Weights of a small image classifier: widths [32, 48, 72, 104].
Rows from block 7, named by matrix and row number. Each number is 128 + 24 x the weight over its row's rms, rounded and kept within 0 to 255. All counts start at 0. After the name is the row's rms in percent of the matrix's.
# convs2: project pointwise conv (model.blocks.7.convs.2.weight, 48x144x1x1), inputs 0-143
convs2.0 100 [107  98 171 108 177 116 124 117  82 109 101 102 134 133 105 115 114 144 154 126 129 136 164 131 141 117 123 148 141 136 136  72 134 121 127 127 118 129 105 125 126  78 128 152 130 116 160 133 130 123  99 147  99 137 134 109 131 110  73 119 100 144 130 144 123 135 130  81 150 139 155 132 124 127 184 133 115 121 188 141 153 120 122 144 153 159 161 154 119 139 129 133 161  72 147 132  77 143 163 157 136 152  78 102  85 170 163 127 138 119 107 192 115 158 145 127 113 154 170 137 124 118 136  98 116 153  87 122 106 177 101 125 130 144 137 124 123 129 131 137 147 124  75 127]
convs2.1 095 [135  73 135 142 150 143 106 147 116  88 179 123 121 113 181 112 146 106 146 125  92 154 194 120  95 152 126 130 163 130  85 112 140 140 119 102 114 132 143 177 108 129 114 108 126 127  88  92 121 121 107 122  96 123 110 132 152 130 125 105 127 102 143 126 174 146 116 134 127 140 121 191 116 114 146 143 141 119 180 141  90 131 148 126 132 143 139 113 107 104 104 153 107 105 157 150 130  72 117 134 114 142 168 137 139 107 128 150 174 144 132 108 146  97 177 156 146 135 109 101 108 118 126 112 122 108 164 140  95 134 125 104 104 134  82 125 127 105 150 108 159 186 148 120]
convs2.2 099 [126 169 177 118 134 124  99 125 122 139 112 136 123 116 167 102 114 169 140 107 155 135 101 102 148 134 149  89 106 124 134 133 132 103 115 117  90 157  96 119 120 133 136 121 110 183  93 127 120 114 125 173 184 124  97 127 162 110 152 136 115 137  84 132 150 110  91 113 160 127 177 199  87 121 109 137 123 117 144 134 112 139 162 105 120 127  74 125 107 127 136 142 132 116 135 148 147 139 127 166 100 115  66 118 112 141 106 178  97 144 127  95 137 157 101 159  95 121 164 132 144 118 109 131 112  80 131 153 130 122 106 144 118 165 138 123 136  85 122  98 100 117 127 141]
convs2.3 109 [125 120 149 183 169 100 163 132  96 130 160 118 126 113 136 117 133 183 135 136 134 136  87 125 136 112 123 118 152 110  92 144 130 120 114 118 129 135 156 124 103 111 137 108 136  90 164 147 114 151 113 148 155 123 139 106 123  96  80 158 146 103 120 131 133 124 128 104  99 163 133  95 169 126 128 115 144 144  75 102 138  88 138 126  89 104  95 143 173 154 143 105  88 105 116  94 134 104 183 142 150 149 132 160 145 116 122 141 136 116 123  99 169 130  91 145 147 130 183 171 156 145 133 183 102 144 104 124 149 141 112  93 128 118 110  98 121 143 161 119 123  95 172 120]
convs2.4 104 [151 112 103 108 158 149 137 156 137 114 152 155 120 105 168 142 109 154 129 158  67  82  98 152  99 127 125 110 126 114 159 108 127 128 153 172 113 113  85 122  83 132 103 152 115  88 112 102 138 104 121 121 149 145 143 125 127 154 126 148 123 140 125 166 179 129 170 125 134  93 107 117 136 111 102 121 128 120 148 114 131 150 145 113 164 144 154 126 151 131 114 142 161 159 120 109 150 130 116  99 115 135 181  87 143 116  73 110 108 153  70 139 120 109 138 174 132 148  92 155  69 122 106 148 118 159 140 136 151 128 133 139  93 120 128 133 126  93 190 120 137 157 132 136]
convs2.5 105 [105 110 115 141  99 170  95 123 115  93 121 135 147 132 169 155 198  84 132 140  81 115 165 101 133 125 138 114 137 111 165 128 121 161 107 140 155 121 121  90 158 118 157 136 126 103 142  93 127  98 133 142 154 128 156 131 164 165 131 148 117 143  94 111 109 101  62 139 150 123 137 167 103 112 168 105 140 152 135 141 145 164 134 131 126 128 173 153  88  99 131 172 183 106 141 113 141 139 141 137 125 129  91 151 119 108 153 135 139 116 115 159 128 115 136 144 114 117 134 147 122  95 128  85 134 151  97 128 138 109  74 174 101 107 119 122 128 142 115 104 131  80 115 136]
convs2.6 102 [110 123 161 136 117 134 109 127 120  82 133 146 124 136 149 122 136  93 133 123 131 128 129 102 119  69  97  87 124 127 160 127 113 137 125  93 129 124 141 138 152 115 146 161 192  97 108  97 100 138 129 105 122 121 123 132 139 133 112 120 158 111 132  85  98 104  96 142 128 119 198 124 130 108 138 170 139 169 118 127 174 109 113 139 128 153 118 120 158  92 113 107 145 116 125 136 142 124 127 119 147 154 196 152 114  97 165  97 132 140 148 114 120 135 106 123 183 139 168 151 138  89 136  81 106 135 120 146 182 110 155 111  73 117 151 150 143 145 150  82 125 109 106 109]
convs2.7 099 [ 82 130 150 154 167 104 151 116 114 137 151 151 129 122 133 132 127 202 111 157 117 167  97 138  93 170 112 126 102 102 104 140 131 110  98 119 105 142  88 158  64 138 127 140 149 126 130 114 140 134 120 111 125 113 102 118 151 142 109 115 102 106 112 111 199 117  92 166 149 144 142 109 139 128 121 158 155 110 124 146 131 180 106 144 131 128 153 135 121 119 126 111 112 100 157 113 115 109 122 142 117 123 142 112 118 178 113 166 126  98 167 115 137 142 146 107 132 104 160 152  83 114 106 116 110 186  93 161  97  80 138 152 134 172 115 109 120 136 146 131 109  97 124 134]
convs2.8 093 [123 122 126 111 128 144 114 115 150 103 112 112 155 105 122 130 104 112  92 126  78 195 119 144 161 127  71  99 148 146 102  95 145 129 174 118 140 142  96 142  81 136 145 152 154 158 128 176 139 162 110 127 111  97 159 147 136 113 133  94 157 120 129  81 127 120 119 105 110 132 144 170 104 150 141 101 177 141  94 120 127 125 152  82 120 117 115 148 145 142 137 122 153 105 126 105 128 153 169 105 153 120 173  93  88  96  97 110 118 153 132 112 102 130 133 124  89 141 149 154 116 133 137 123  96 144  95 136 125 131  76 124 122 111 144 117 136 109 179 134 106  79 149 118]
convs2.9 103 [123 166 110 145  82 107 116 137 143 142 119 124 126 154  95 157  72 136 160 105 164 135 135 151 100  89  92 128 116 132 141 169 115 101 183  98 140 129 104 162 147 140 145 131 111 184  89 139 114 136 159  66 107 153 159 106 124 100 105 152 114 141 130 149 102 126 126  96 145 163 205 111 123 114 164  80 134 113  52 119 133 120 114 117 109 140 119 143 105 142 140 124 137 150 113 136 144 134 111 160 146 109 114 116 144 100 150 150 133 127 135 182 156 129 162 150 120 110 159 154 109 118 132 129  86 126 124  92 127 126 122 145 116 123 110 127 115 135 112 113 119 130 127 115]
convs2.10 106 [130 109 141 102 139 113 158 118 144  66 141 121  83  79  80 148 150  81 133 118 117  93 181 117 119 138 146 136 119 119 143 165 117 115 135  75 163 114 128 118 103 147 123 103 149 125 157 167 117 143 131 142 118  99 160 121 129 136 142 162  85 171 105 139 173 144 157 136 115  83 136  56 104 154 121  86 121  92 119 141 114 106 138 127 111 140 164 142 158 156 135 162 122  97 110 131 149 126 152 136 149 110 114 107 174 116 168 103 109 130 131 134 115 122 120 101  93 108 112 110 120 173 104 141 123 114 133 141 144 132  86 111 127 128 127 137 167 140 108 144 155 109 136 130]
convs2.11 100 [127 142 151  90 133 139  97 129 132 110 145 120  99 131 146 113  97 134 159 163 109 115 120 147 113 118 133 126 146 150 131 123 118 126 107 113 126 142 141 100  90 103 141 100  89 172 145 152 105  70 162 145 146 109 120 156 138 146 124 136  99  91 103 162 167 136 161 122 130 104 160 151 108 140 184 113 142 118 132 127 127 118 110 131 154 159  79 172  81 134 127  99 166 134 127 117  94 108 109 142 134 120  96 144  95 161 105 211 156 162 111 126  99 161 130 143  99 135 131  99 116 133 117 126 136  84 151 125  99 132 144 101 132  86 118 113 142  87  87 113 145 154 105 143]
convs2.12 106 [149 134 171 131 137 126 103 104 125 172 144 183 125 127 146 118 169  78 189 158 122 149 189 146 105 113 124 145 141 139 112 133 142 128 125  94 110 108 169  97  77 143 143 107 157 152 135 156 123 121 110  91 157 149  73 124 135 147  99 135 131 131 105 122 135 103 139 131 130 119 148 119 101 156 116 101 136 123  89 121 121 132 151  93 120  92 156 130 156 147 136 103 116  81 126 158 151  96 148  88 146 146 123  56 129 122 119 116 104 120 153 136 127 137 122 130 126 112 139 134 106 149 141 135 138 151 112 153  53 123 124 122 112 122 155 115 138 124  97 155 149 175 119 138]
convs2.13 104 [138 128 119 133 143  93 133 111 171 156 114 169 164 108  88 148 152 189 142 129 153  89 135 134 129 121 106 151 101 122 109 142 156 134 139 103 154 129  81  83 121 153 147 137 146 128 132  89 146 138 143 135 104 135  89 143 109 108 138 142  70 136 136 104 115 113 152 175 150 122 141 116 177 125 108 161 115 105 129 107 124 159 107  81 125 133  93 112 132 106 148 119 161 136 100  83 185 150 152  97  93 131 128 153 146 125 155 110 108 150 122 127 121 118 101 112 136 129  57 140  90 124 153 142 143 127 169 113 157 119 129 141 128 121 148 124 160 155 115 136  91 148 159 111]
convs2.14 098 [161  96 126 164 126 161 138 136 123 114 149 135 123 130 139 184 110 145 103 113 102 111  41 160  96 123 104  72 124 133  93 154 138 138  99 132 137 126 110 139 122 136 120 123 106  81 109 110 109 126 125 152 108  80 129 151 132 132 134 137 151 115 114 150 151 162 168 154 109 157 126 146 142 102 156 174 142 145 139 153 193 137 124 108 112  78 133 124 152 177 140 119 104 121 134 125 145 104 131 116 152 126 117 133 166 130  70 128 122 115 137 143 110 137  86 110 150 122 104 144 126 112 107 157 155 110 123 166 112 132 145 112  89 155 120  95 117 164 141 179 112 117 141 130]
convs2.15 097 [160 153 138 124  95  90 118 149 160 160 136 161 118 109 151 143 115 164 158  94 164 123 141 146 131 166 138 133  97  96 152 178 117 100 123 106 154 133 116 104 155 104 117 126 103 114  85 128 100 112  95 143 143 145 133 154  93  97 137 153 131 128 111 137 122 123 159 137 127 138  84 138 134 130 109  62 137 116 134 113 101 138  96 105 131 131 190 140 106 143 139 175  98 124 127 131 147 129 122 133 149 101 159 104 127 175 114 101 103 104 121 127 195 109 100  51 170 140 130 148 125 141 122 156 110 115 131 110 127 124 148 114 135 136  98 115 117 155 158  98 117 162 117 132]
convs2.16 096 [110  95 133 170 140 147 109 107  78 157 104 142 138 138 142 131 139 128 187 156 157 146 133 113 117 136 101  95  96 135 111 129 137 110 131 155 102 117 129 135 148 131 115 150 112 129  99 114 146 154 163 111 128 127 124 113 134 107 184 119 165 130  76 113 147 108 141 127 117 140 132 122 114 116 169 149 112 142 140 102 147 124 143 127 100 142 129 110 160  99 152 129 172 155  92 182 103 128 134 170 137 168 174 131 143 129 149 101 125 135  92  96  60 145 146 124 103 121 167 122 131 101  96 132  88 103 123 149 196 121 106 119 131 139  81 106 126 136 136 158 149  91 147 147]
convs2.17 101 [153 145 135  60 143  92 173  97 130 112 156 124  99 114  62 126 134 130 121 107 121 109 115 116 115  67 138 134 110 147 150 121 122  99 108  88 129 131 141  81 193 138 145 116 134 149 169 113 140 151 161 112 123 191 132 148 100 106 138 138 100 134 116 161 128 145 152 151 156 131 155  77 138 147 147 121 128  97 165 124 146 169 116 148 124 110 112 105 104 120 180 136 147 122 132 114 143 167 108 113 169 107 157  77 157 127 127 121 126 165 135 127 132 123 113 135 130 109 162 154 110 115 112 132 128 123 131 138 128 159 127 135 139 132 144 166 114  98 127  97 133 165 109 156]
convs2.18 106 [111 148 191 152 113 132 138 125 127 151 125 126 110 186 141 118 162 174 145 154 182 116  84 148 129 115  89 148  92 118 135 158 125 153 122 128 123 119 125 148 103 105 167 142 137 126 166 146 133 140  79  95 148 141  77 130 142 110 122 123 130 132  80 101 112 118 103 156  82 157 123 110  69 103 116 134 139 138 159 108 155 133 130  64 110 124 108 130 113 152 140 132 113 168  99 125 145 112 158 130 115 121 126  87 105 168 133  87 108 123 104 139 108 127 117 144  97 111  81 162 135 104 142 118 123 121 139 139 130 154 108 134 112 153 151 135 123 157 124 179 119 130 155 149]
convs2.19 093 [110 159  85  99 120 129 107 126  94 132 136 140 136 146 119  86 117 121 132 180  98 111 175 128 154  99 104  97 118 123 143 108 140 143 128 153 108 122  99 146 142 138 158 152 192 148  85 138 154 171 102 117 117 143 168 147 103 127 143 110  92  83 127 135 155 130 113 116 134 147 181 108 108 177  95 150 132 146 153 122 133 109 163  76 167 105 136 108 158  96 127 152 161 130 129 135 144 139 142 106 112 149 103 118 138  65 136 126 143 121 111 130 147 100 138 138 142 126 130 129 110 105 117  67  92 131 130  93 100 140 106  85 144 142 105 113 140 129 147  96 108 128 104 145]
convs2.20 102 [ 74 167 103 125 147 133  98 119 122 201 136 175 102  97 128 106 116  99  92 109 112 140 178 122 118  79 125  96 141 117  94 105 147 144 114 130 134 135 110 131 135 145 141 140 108 149 117 100 123 141  99 135 105 131 170 137  96 141 116 120  97 129 114 134 163 123 105 181 125 121 123 149 121 115 105 117 165 119 152 120 167  83 129 124 134 146 146 113 121 114 142 176 129 115 113 137 116 118 164  95 166 120 152 157 138 115 147  73 119 108 131 135 164 140 160 123 129 137  69 131 155 134 146 108 112 131 140 115  75 116 129  98 140 156 157 113 115 147 138  78 124 149  76 143]
convs2.21 099 [128 157 127 131 123 102 116 177 133 151 151 156 149 142 130 120 114 120 104 129  86  91 130 198 122 142 143 153 139 147 143 119 128 112 132 179 120 116 127  82 118  93  89 112 110 165 127 106 124 135 144 119 114 158 104 173  85 162  77 117 105 123 133 159 127 111 152 105  93 154 158 100 157 148 124 158 101 119 122 127 119 111 125 153 150  90 132 121 183 115 154 135 141 145 134 135 129 132 130 124 146 154 105 121 129  53 105 116 155 155 148 106 113 144 112 115 149 153  73  99 150 159 133 132 111 131 172  63 147 109 139 124 131 109 164 117 127 160 142 142 129 113 128 129]
convs2.22 110 [164 131 130 143 143 133 176 115 117  97 132 120 147 188 169 142 112 109 125 133  77 117 168 145 153 116 121 103 136 141 104 114 162 119  88  92 153 146 149 136 109 127 125 116  97 176 145 107 145 139 135 109 141 120 176 111 135  81 135 118 121 163 131 147 166 128 150 124  91 187 132 120 111 123  45  88 114 117 115 108 128 133 127 150 120 104 130 134 151 148 127 134 134 112 112 175 129 165 136 114  79 148 123 169 114 144 130  88 144 104 114 115 159  94 114 147 136 121 104 136 112 156 140 123 103 132 116 137 130  92 114 120 126 138  98 140  96 142  87 118 135 127 189 145]
convs2.23 096 [147 152 114 187 119 151  70  89 122 137 114 152 119 128 129 109 112 120 103 125 153 133 164 157 117  96 185 131 106 133  78 123 115  88 117  99 108 152 126 156 146 138 109  98 146 145 135 136 137 131 153 108 137 142 109 102 156 158 134 109  77 171 160 118 142 122 126 156 163 157 120 145 111 140 162 126 116 108 159 121 116 133  86 109 142  96 114  95  85  92 138 112 113 101 131 130 115 136 109 140 168 124 158 176 149  95 128  81 128 126 118 145 142 187 156 165 130  82 155 121  93 117 144 101 123 122 123 133 149 100 120  92 106 147 113 114 127 162 122 121 148 164 131 131]
convs2.24 102 [109 111 110 177 147 113 176 147 129 177  89 142 134 128 136 134 174 117 172  75 113 114 107 115 138 137 101 104 126  93 102 134 102 158 139 180 143 140  82 133 136 125 137 138 148 104 117 129 146 160 130 157 124 163  94 141 114 109 146 123 115 117 157 143 128 106  91 190 140 132  94 124 134  96 130 143 122 131 120 130 170  83 169 116 110 117 135 121  72 133 134 129 109  94 106 115 129 121 154 161 145 146 141 163 109  82 106 154 112 114 113 106 122 165 142 107 120 107 137 147 115 122 110 139 127 160 140 119  87 131 127 127 135 150 121 107 114 130 176 174 119  65 109 120]
convs2.25 099 [149 133 165 119 138 143  87 133 118  94 169 161  75 142 148 117 159 123 115 120  76  94 125 179 158 106 139 112 139 155  94 122 103 133 110 115 123 114 148 136 129 118 110 125 141 147 109 126 108 113 149 125 127 122 146 143 128 112  99 134  88 149 131 151 149 163 180 119 134 132 135  79 108 122 108  87 147 126 154 122 103 141 111 155 150 137  73 114  96 144 167 122 139 134 115 112 104 102  87 158  63 131 169 115 129 166 142 167 155 176 132 146 140 163 131 131 149 136 105 152 107 164 129 166 110  96 138 143  82 113 122  82 127 156 140 144 138 140 157 123 132 129 105 125]
convs2.26 101 [ 90 141 133  47 118 132 134 119 115 113 161 161 108 143 146 120 125  81 146 166 112 192  72 154 170 109 120 144 127 109 126  93 111 130 131 134 100 132  95 130 142 109 142 146  98 115 141 133 107 106 123 140 145 120 109 102 118 136 142 128  73 127  97 135 125 116 131 106 125 181 139 141 104 126 137 155 147  92 121 120 113  98 167 142 163 115 138 148 161 109 117 125 108 110  98 112 144 150 162 130 156 108 142 101 156 120 117 129 132 133 139 128 144 116 152 158 148 129  80 195 109 101 107  97 130 152 115 171 120 145 126 157 116 124  72 159 140 148 164 136 114 129 160 118]
convs2.27 104 [187 104  90 147  98 142 110 125 113 131  73  88 123 143 120 133  93 114 102 116 145 153 115 136 105 112 110 143 124 134 141 149 118 145 110 109 172 109 135  86 148 116 137 102 127 137 125 104 132 123 116 164 140 172 154 156 176  98 168 147 113 129 109 198 128 147 158 116 124 138  97 125 127 109 110  96 148 129 136  96 149 147 160 116 103 122  89  97  93 185 118 126 117 119  90 159 157 134  91 170 149 148 142 155 168 104 121 103 134 136 109 117  94 139 116  93 128 104 163 175 145 144 117 163 126 117 120 141 174 116 118 103 128 142 120 142 113 120 126 111 170 115 145 120]
convs2.28 104 [112 125 138 121 178 128 116 118 123 146 120 124 122 106 144 147  82  29 133 121 124 140 102 149 150  98 123 100 128 118 153 131 107 147 148 136 126 132 124 158 180 140 142 159 136 165 102 143 125 104 119  68 105 127 123 140 144 162 134 125 178 153 121 106  87 107 104 142 132 131 122 140 142 141 162 125 138 137 119 151 136 163 109 150 123  99 129 119  53 138 138 147 154 101 126 116 138  76 150 127 186 131 130 141  91  82 157 114 162 114  84 123 119  95 105 131 139 126 135 142 115 127 104  97 111 141 113 142  96 127 102 136 135 123 118 155 145 149 174 100 106 101 109 139]
convs2.29 097 [157  98 147  77  96 121  96 131 133 122 142 108 131 148 128 134  98  67 143 152 101 111 127  86 155  99 126 159 107 141 144 144 105 155 142 100 131 119 158  99  87 117 121 137 147 126 131 130 104 141 149 140 131 133 143 131 143  99  86 126 150 114 179 153  90 120 177 120 164 114 154 101 134 182 131 106 101 131 131  98 119 155 101 120 124 151 128 133 156 138 135  98  92 140 143 110 150 165 124 165 100 155 117 102 115 134 161  97 151 155 141 173 128 152  93 139 116 121 117 108  96 124 157 139 141 153 109  66 149  92 115 153 126 147 173 162 148 128 163 155 157 115 126 133]
convs2.30 100 [147 123 133 151  94 159 154 148 114 111 159 193 148  95  99 143 124 103  90 135  92 161 104 125 146 137 127 124 133 152  83 105 127 147 152 138 141 149 152 158 139 147 106 129 100 146 120 152 117 130 133 174 145 130 185 123 137  88 103 140 134 139  85 150 168 138 159 137 143 142 123 146  88  82 105 136 163 177 118 119 147 149 141 136 117 175 150 158 130  80 144 135  83 117 138 163 147 112 130 136 102 129  44  95 156 105 106  91 121  98 129  89 111 130 115 133 144 152 127  93 116 110 132 124 113 114  96 131 136 130 118 140 111 151 127 133 116 108 130 110 143 104 146 138]
convs2.31 096 [145 168 177 119 136 124  89 125 141 104 121 146 123 168  88 125 190 131 122 115 149 170 104 119 129  98  87 154 110 117 123 110 120 105 156 122 117 127 129  87 151 106 128 122 143 114 167 194 118 132 132 178 109 130 150 109  72 132 101 119 138 133 111 139 146 122 111 153 142  82 111 135 109 132 143 128 132 128 142 151 131 129 114 111 104 110 152 137 148 133 143 121 115 150 140 140 106 195 141 123  60 129 148 160 124 121 144  81 134 120 110 138 139 187 116 124 105 135 126 104 132 118 118  93 109  96 150 145 106  97 111 119  96 131 130 121 139 196 164 109 121 127 167 139]
convs2.32 104 [145 137 119 117 144 166 134 169 121 111 134  91  65 114 143 146 155 145 128 132 108 152 137 144 131 166 104 119 138 135 164 161 123 145 131 104 139 124  98 102 106 108 138 148 166 110 143 107 131 129 115 138 150 129 139 145 164 137 183 154  76 126 102 133 107 133 145 138  78  77  85  63 118 116 131 135 125 110 131 117 133 146  98 130 110 104 181 120 162 142 111  83 159 114 131 126 121 114 153 133 142 123 115 156 101 137 133 159  81 102 142 147  92 130 104 122 144  96 114 105 144 170 151 138 107 126 114 143 177 143 129  97  90 191 121  98 111 142 123 139 149 104 147 127]
convs2.33 101 [146 124 117 175 129 143 124 159 132 107 129 117  99 136 148 142  85 116 105 135 118 106 110 182 120 131 140 110 135 131 128 140 111 131  87  95 137 129 148 122 121 128 129  89 115 146 152  84 121 129 138 163 124 152 125 129 124 107 129 147 167 122 114 165 118 119 138 114 113 148 142 119 119 137  72 161 158 160 102 150 134  87 153  89 138 116  97 139 106 137 120  74 124 104 162 143 163 132 123 131 103 119  96 220 110 146 147 103 118 103 113 147 150 123 105 172 192 150 149 159 122 126 115 126 119 124 122 175 168 141 164  87 122 129  91 152 125  93 111  90 130 140 144 121]
convs2.34 094 [114 114 118 121 102 119 146 103 128 165 106 147 120 179 142 122 152 154 124 109 136 134 128 150 137 129 143 145 172 109  92 109 126 142 165 150  91 119 117  83  59 114 116 153 163 122 126 140 118 120  99 160 135  93  82 120 137 122 156 115 124 154 142  74 121 130 118 179 132 139 166 118 121 101  86 187 125 139 190 127 137 148 106 125 146  99 122  94 113  95 118 141 132 117 101 103 125 143 121 132 126 110  56 176  99 140 102 106  92 158 114 148 121 147 124 148 130 140 151 121 127 157 143  99  97 124 100 169 132 149 125 154 159 125 106 129 107 125 137 154  97 129 119 129]
convs2.35 103 [143  88 131 137 118 130 138 155 144 122 149 147 105 119 157 152 126 161 154 124 141 130  72 188 128  85 137 107 114 112 169 137 124 128 171 120 168 138  91 135 126 102 112 166 105 105 117 166 133 112 117 133 140 143 129 127 133 164 172 146  78 151  96 146 108 113 154 139 103  99 126 100 149 106 179 151 121  89 129 122 151 129 115 116 112 146 125  98 136 136 138 172 155 157 159 131 126 129 106 164 123 128 133  89  88  90 171 131 110 168 116 131  99 147 130 148 150 119  90 111  81 149 120 174 143 102 122 135  84  84 131 108 127 150 117 143 150 155 132  97  97 112 127 124]
convs2.36 096 [112 167 142 128  92 133 122 159 125 158 147  92 149  86 136 103 150 177 107 128 124 147 118 117 144 127 110 133 126 101 138 135 130 188 153 154 127 122 139 147 114 156 141 136 154 119 113 144 152 152  94 123 114 137 113 125 120 113 112 135 152 112 110 112 135  99  79 127 124  93  84  87 117 195 119 128 146 122 103  92 134 135 171 137 136  86  95 107 145  97 144 136 138  94 106 114 121 119 159 107 118 156 110  98 124 103 141 108 117 162 139 141 102 177  97 156 114  95 161 109 110 131 129 118 121 135 122 122 130 119 165 156 134  66 205 135 143 121 105 152 134  80 150 147]
convs2.37 098 [145 112 149 124 129 118 143 116 117  95 123 160 122 136  97 131 123 112 132  92 137 162  75 113 135 136 129 167 125 153 151 122 116 134  55 126 118 119 110 113  98 110 124 140  97 133  82  82  99 125 141 108 119 145 176 117 119 108 125 138 139 138 130 151 138 122 167 130 153 111 152 126 143 150 122 152 192  93 170 136 105 105 123 145 119 150 162 155 130 150 129 109 117 150 113 148 133 121  82  91 147 146  75 162 177 155  68 149 179 130 139 145 163 106 148  89 101 107 107 125 142 154 101 137 164 136 125  88 106 159 142 131 121 124 113 128 119 144 118  87 137 108 145 112]
convs2.38 090 [109 146 124  63 103 111 123 124 145  88 148 108 118  96 146 149 114 147 108 113 148 141 113 175 130 119 106 146  90 120 118 128 143 103 140 125 153 104 167 122 122 105 126 135 159 142 111 123 112 115 190 104 121 107  96 142 144 122  95 151  87 143 153  89 125 125 185 142 131  85  96 126 138 148 158 138 143 106 113 125 148 144 145 105 162 123 153 166 205 135 153 153 131 147 143 130 114  92 135 103 120 127 139 139 160 134 170 124 106  98 111 118 161 133 113 164 130 119 110 138 122 137 120 161 148 112 161 134 182  68 145 100 134 138 167 108 136 107 117 132  99 106 146 103]
convs2.39 101 [124 151 144 134 129 119 129 145 135 127 149 126 157 104 143 160 164 135 108 126 125 109 173 144 118 122  89 142  95 124 130 155 127 114 156 106 157 143 133 135  99 122 146 113 135 128  89  93 121 114 124 113  59 126 122 131 159 111  93 158 110 119 181 148 158 147 118 133 158 126 124 147 133  92 128 161 107 109 148 106 111 134 128 112 128 128 146 142 151 130 166 124 109 118 119 110 157 129 182 150 199 110 138  99  95  99  92 153 118 148  88  90 127 172  64 119 137 154 193 133 153 119 138 137 152  93 120  91 142  88 136 107 133 139 121  96 114 108 111  96 128 175 132 123]
convs2.40 091 [ 82  94  98 146 117 150 147 148 102  80 113 155 126 182 160  94 134  93 130 113 127 150 156 129 152 139 126 130 159 157 142  75 121 122 154 112 120 143 138 183 147 151 130 116 166 131 179 123 143 128 149 127 117  99 100  93 104 127 141 116 139 125 160  91 127 121 106 134 127  85 167 129 159  83 116 149 115 123 138 117 136 136 137 136 108 118 111  80 154  77 126 130 138 126 115 106 125 110  93 126 106 112 131  77 114 157 151 107  95 122 128 160 120 133 131 146 177 140 174 130 158 102 103 108  90  98 133 152 166 124 122 116 105 169 143 160 134 160 122 104 123 160 144 121]
convs2.41 095 [134 109 116 137 145 145 108 123 121 111 150 135 118 101 151 140 126  42 167 130 137 113 113 146 142 120 105 139 156 169 152 128 134 125 123 114  92 122 172 138  97 117 125 126 102 124 133  87 124 112  98 103 134 157 102 133 147 106  88 111 125 135 149 119  93 132 145 143 105 128 104 168 109 158 121  76 124 148 112 128 116 117 139 137 122  83 159 118 119 147 160 129 126 164 143 166 153 120 102 150 152 125 186 147  69 183 131 123 123 127 120 138  96 159 116 181 124 123 117  79  95 113 135 147 147  93 143 131 123 101 182 124  93 118 141 129  87 129 107 107 166 116 157 119]
convs2.42 097 [ 96 142 154 153 109  91 134 163 146 179 119 108 121 103 132 130 189 164  93 117 145 130 188 125 115 214 144 114 112 125 202 170 149 144  76 139 132 127 108 102 133 123 144 123 149 143  87 120 122 132 151 128 107 101 150 170 135 181 114 130 111  93 116 126 123 132 154 129 126 135 150 109 142 107  96 135 105 105 130 114 112 109 103 113 143 133 137 111  99 133 118 110 170 126 108 125 166 120 134 110 155  83 138 158 144 120  87 159 109 109 130 121 147 117 109 137 133 122 109 119 120 164 137 112 161 146 136 130  99 116 166 140 116  98 145 127 141 152 122 137  93  94 117 134]
convs2.43 094 [ 88 122 100  96 147 132 128 116 103 154  89 138 140 164  89 108 165 127 127 117 113 137 136 134 108 139 141 113 151 157  84 101 125 128 106 141 104 106  92 139 126 142 131  75 130 181 139 177 130 122 122 129 158 148 145 104 132 143 106  86 139 110 132 103 138 164  74 180 124 157 147 126 122 138 116 195 143 153  98 126  81 118 152 140 148 111 155 113 133  75 130 141 128 164 113 148 126 173 144 111 126  88 102  81 145 141 138 130 149  99  90 137 158 162 174 148 140 154 111 156 113 143 110 116 133 143 137 146 113 117  87 125  82 136 121 115 147 111 146 116 126 138 122 121]
convs2.44 105 [130 124  73 103 129 125 102 105 111 167 144  94 152 110  92 122  67  77 128 125 112  87 138 150 141  91 134 147 136 133 135 148 140 105 161 140 142 123 133 120 143 103 113 112 148 132 101 108 123 131 120 161 122 134 107 167 120 103 129 125 134 113  78 127 138 115 117 150 170 160 165 121  84 151 154 114 127 133 152 125 128  93 107 147 115 111 134 144 153 109 103 137 165 161 130 191 151 140 161 167  87 101 139  81  98 120 185 145 160 149 114  80 127 159 119 128 129 121 111 123 148 104 132 148 135 141 114 100 137 124 156 124 175 140 146 124 145 160  94 119 154  93 163 136]
convs2.45 095 [ 92 166 150  73 170 138 173 126 121 141 112 138 110 126 121 129 177 150 130 104 134  96 143 102 147 136 103 156 159 130 127 117 130 114  99 147 142 135 119 106 123 125 164  92 179 139 105  95 160 111  84 176 122 134 127 120 148 148 132 115  97 106 119 104  96 131 134 138 117 125 129 149 111 175 178 137 115 108  73  91 122 136 120 118 107 100 128  95 141 141 134 153 102 129 133  79 115 152 138 174 140 131 132 102  81  82 113 111 123 134 150 125  86 141 101 132 118 136 160 103  86 155 136 140 146 129 137 121  69  84 146  96 132 120 123 116 132 137 116 147 155 113 168 131]
convs2.46 105 [122 161  88 179 109 123 173 136 113 136 159 143 113 127 107 139 141 125 141 142 120  88 150 141 109 146 146  94 129 139 132 105 109 112 108 123 127 122 143 164 116 157 122  89  95 138 132 112 129 120 141  96 153 116 178 125 122 136 141  94 105 156 127 117 134 121 156 125 117 145 140 123 157 151 108 111 110 120 139 117 141 159 178 139 165 168 150 121 153 140 147 124 165  90 150 131 150 113 115 144 125 130 135 113  95 150 135  56 128 139 133  93 128 175 128  60 156 147 124 171 150 151  91 142 114 124 128 132  78 131 111 108 120 137  99  95  97  93  82 148 129 179  85 157]
convs2.47 098 [144 158 144 117 110 160 109 107 155 138 168  93 113  87 115 134 118  95 129 102  96 104 150 130 103 111 150 146 146 107 117 169 120 172 133 113 133 124 164 104 139 130 143 178 118  96 106 114 126 113 130 103  84  85 172 131 111 142 115 167 118 148 120 156 111 134 158 180 118  91 140 105 123 151 124 100  80  82 143 134 130 129  98  97  88 142 133 154 163 140 123 128  88 127 127 111 165 163 103 101 115 151 121 129 147 147 129 130 133 128 145 104 185 174 139 149 148 103 118 140 121 148 118 142 157 143 115 112  61 159 119  84 130 101 147 118 141 114 137  96 133 140 119 110]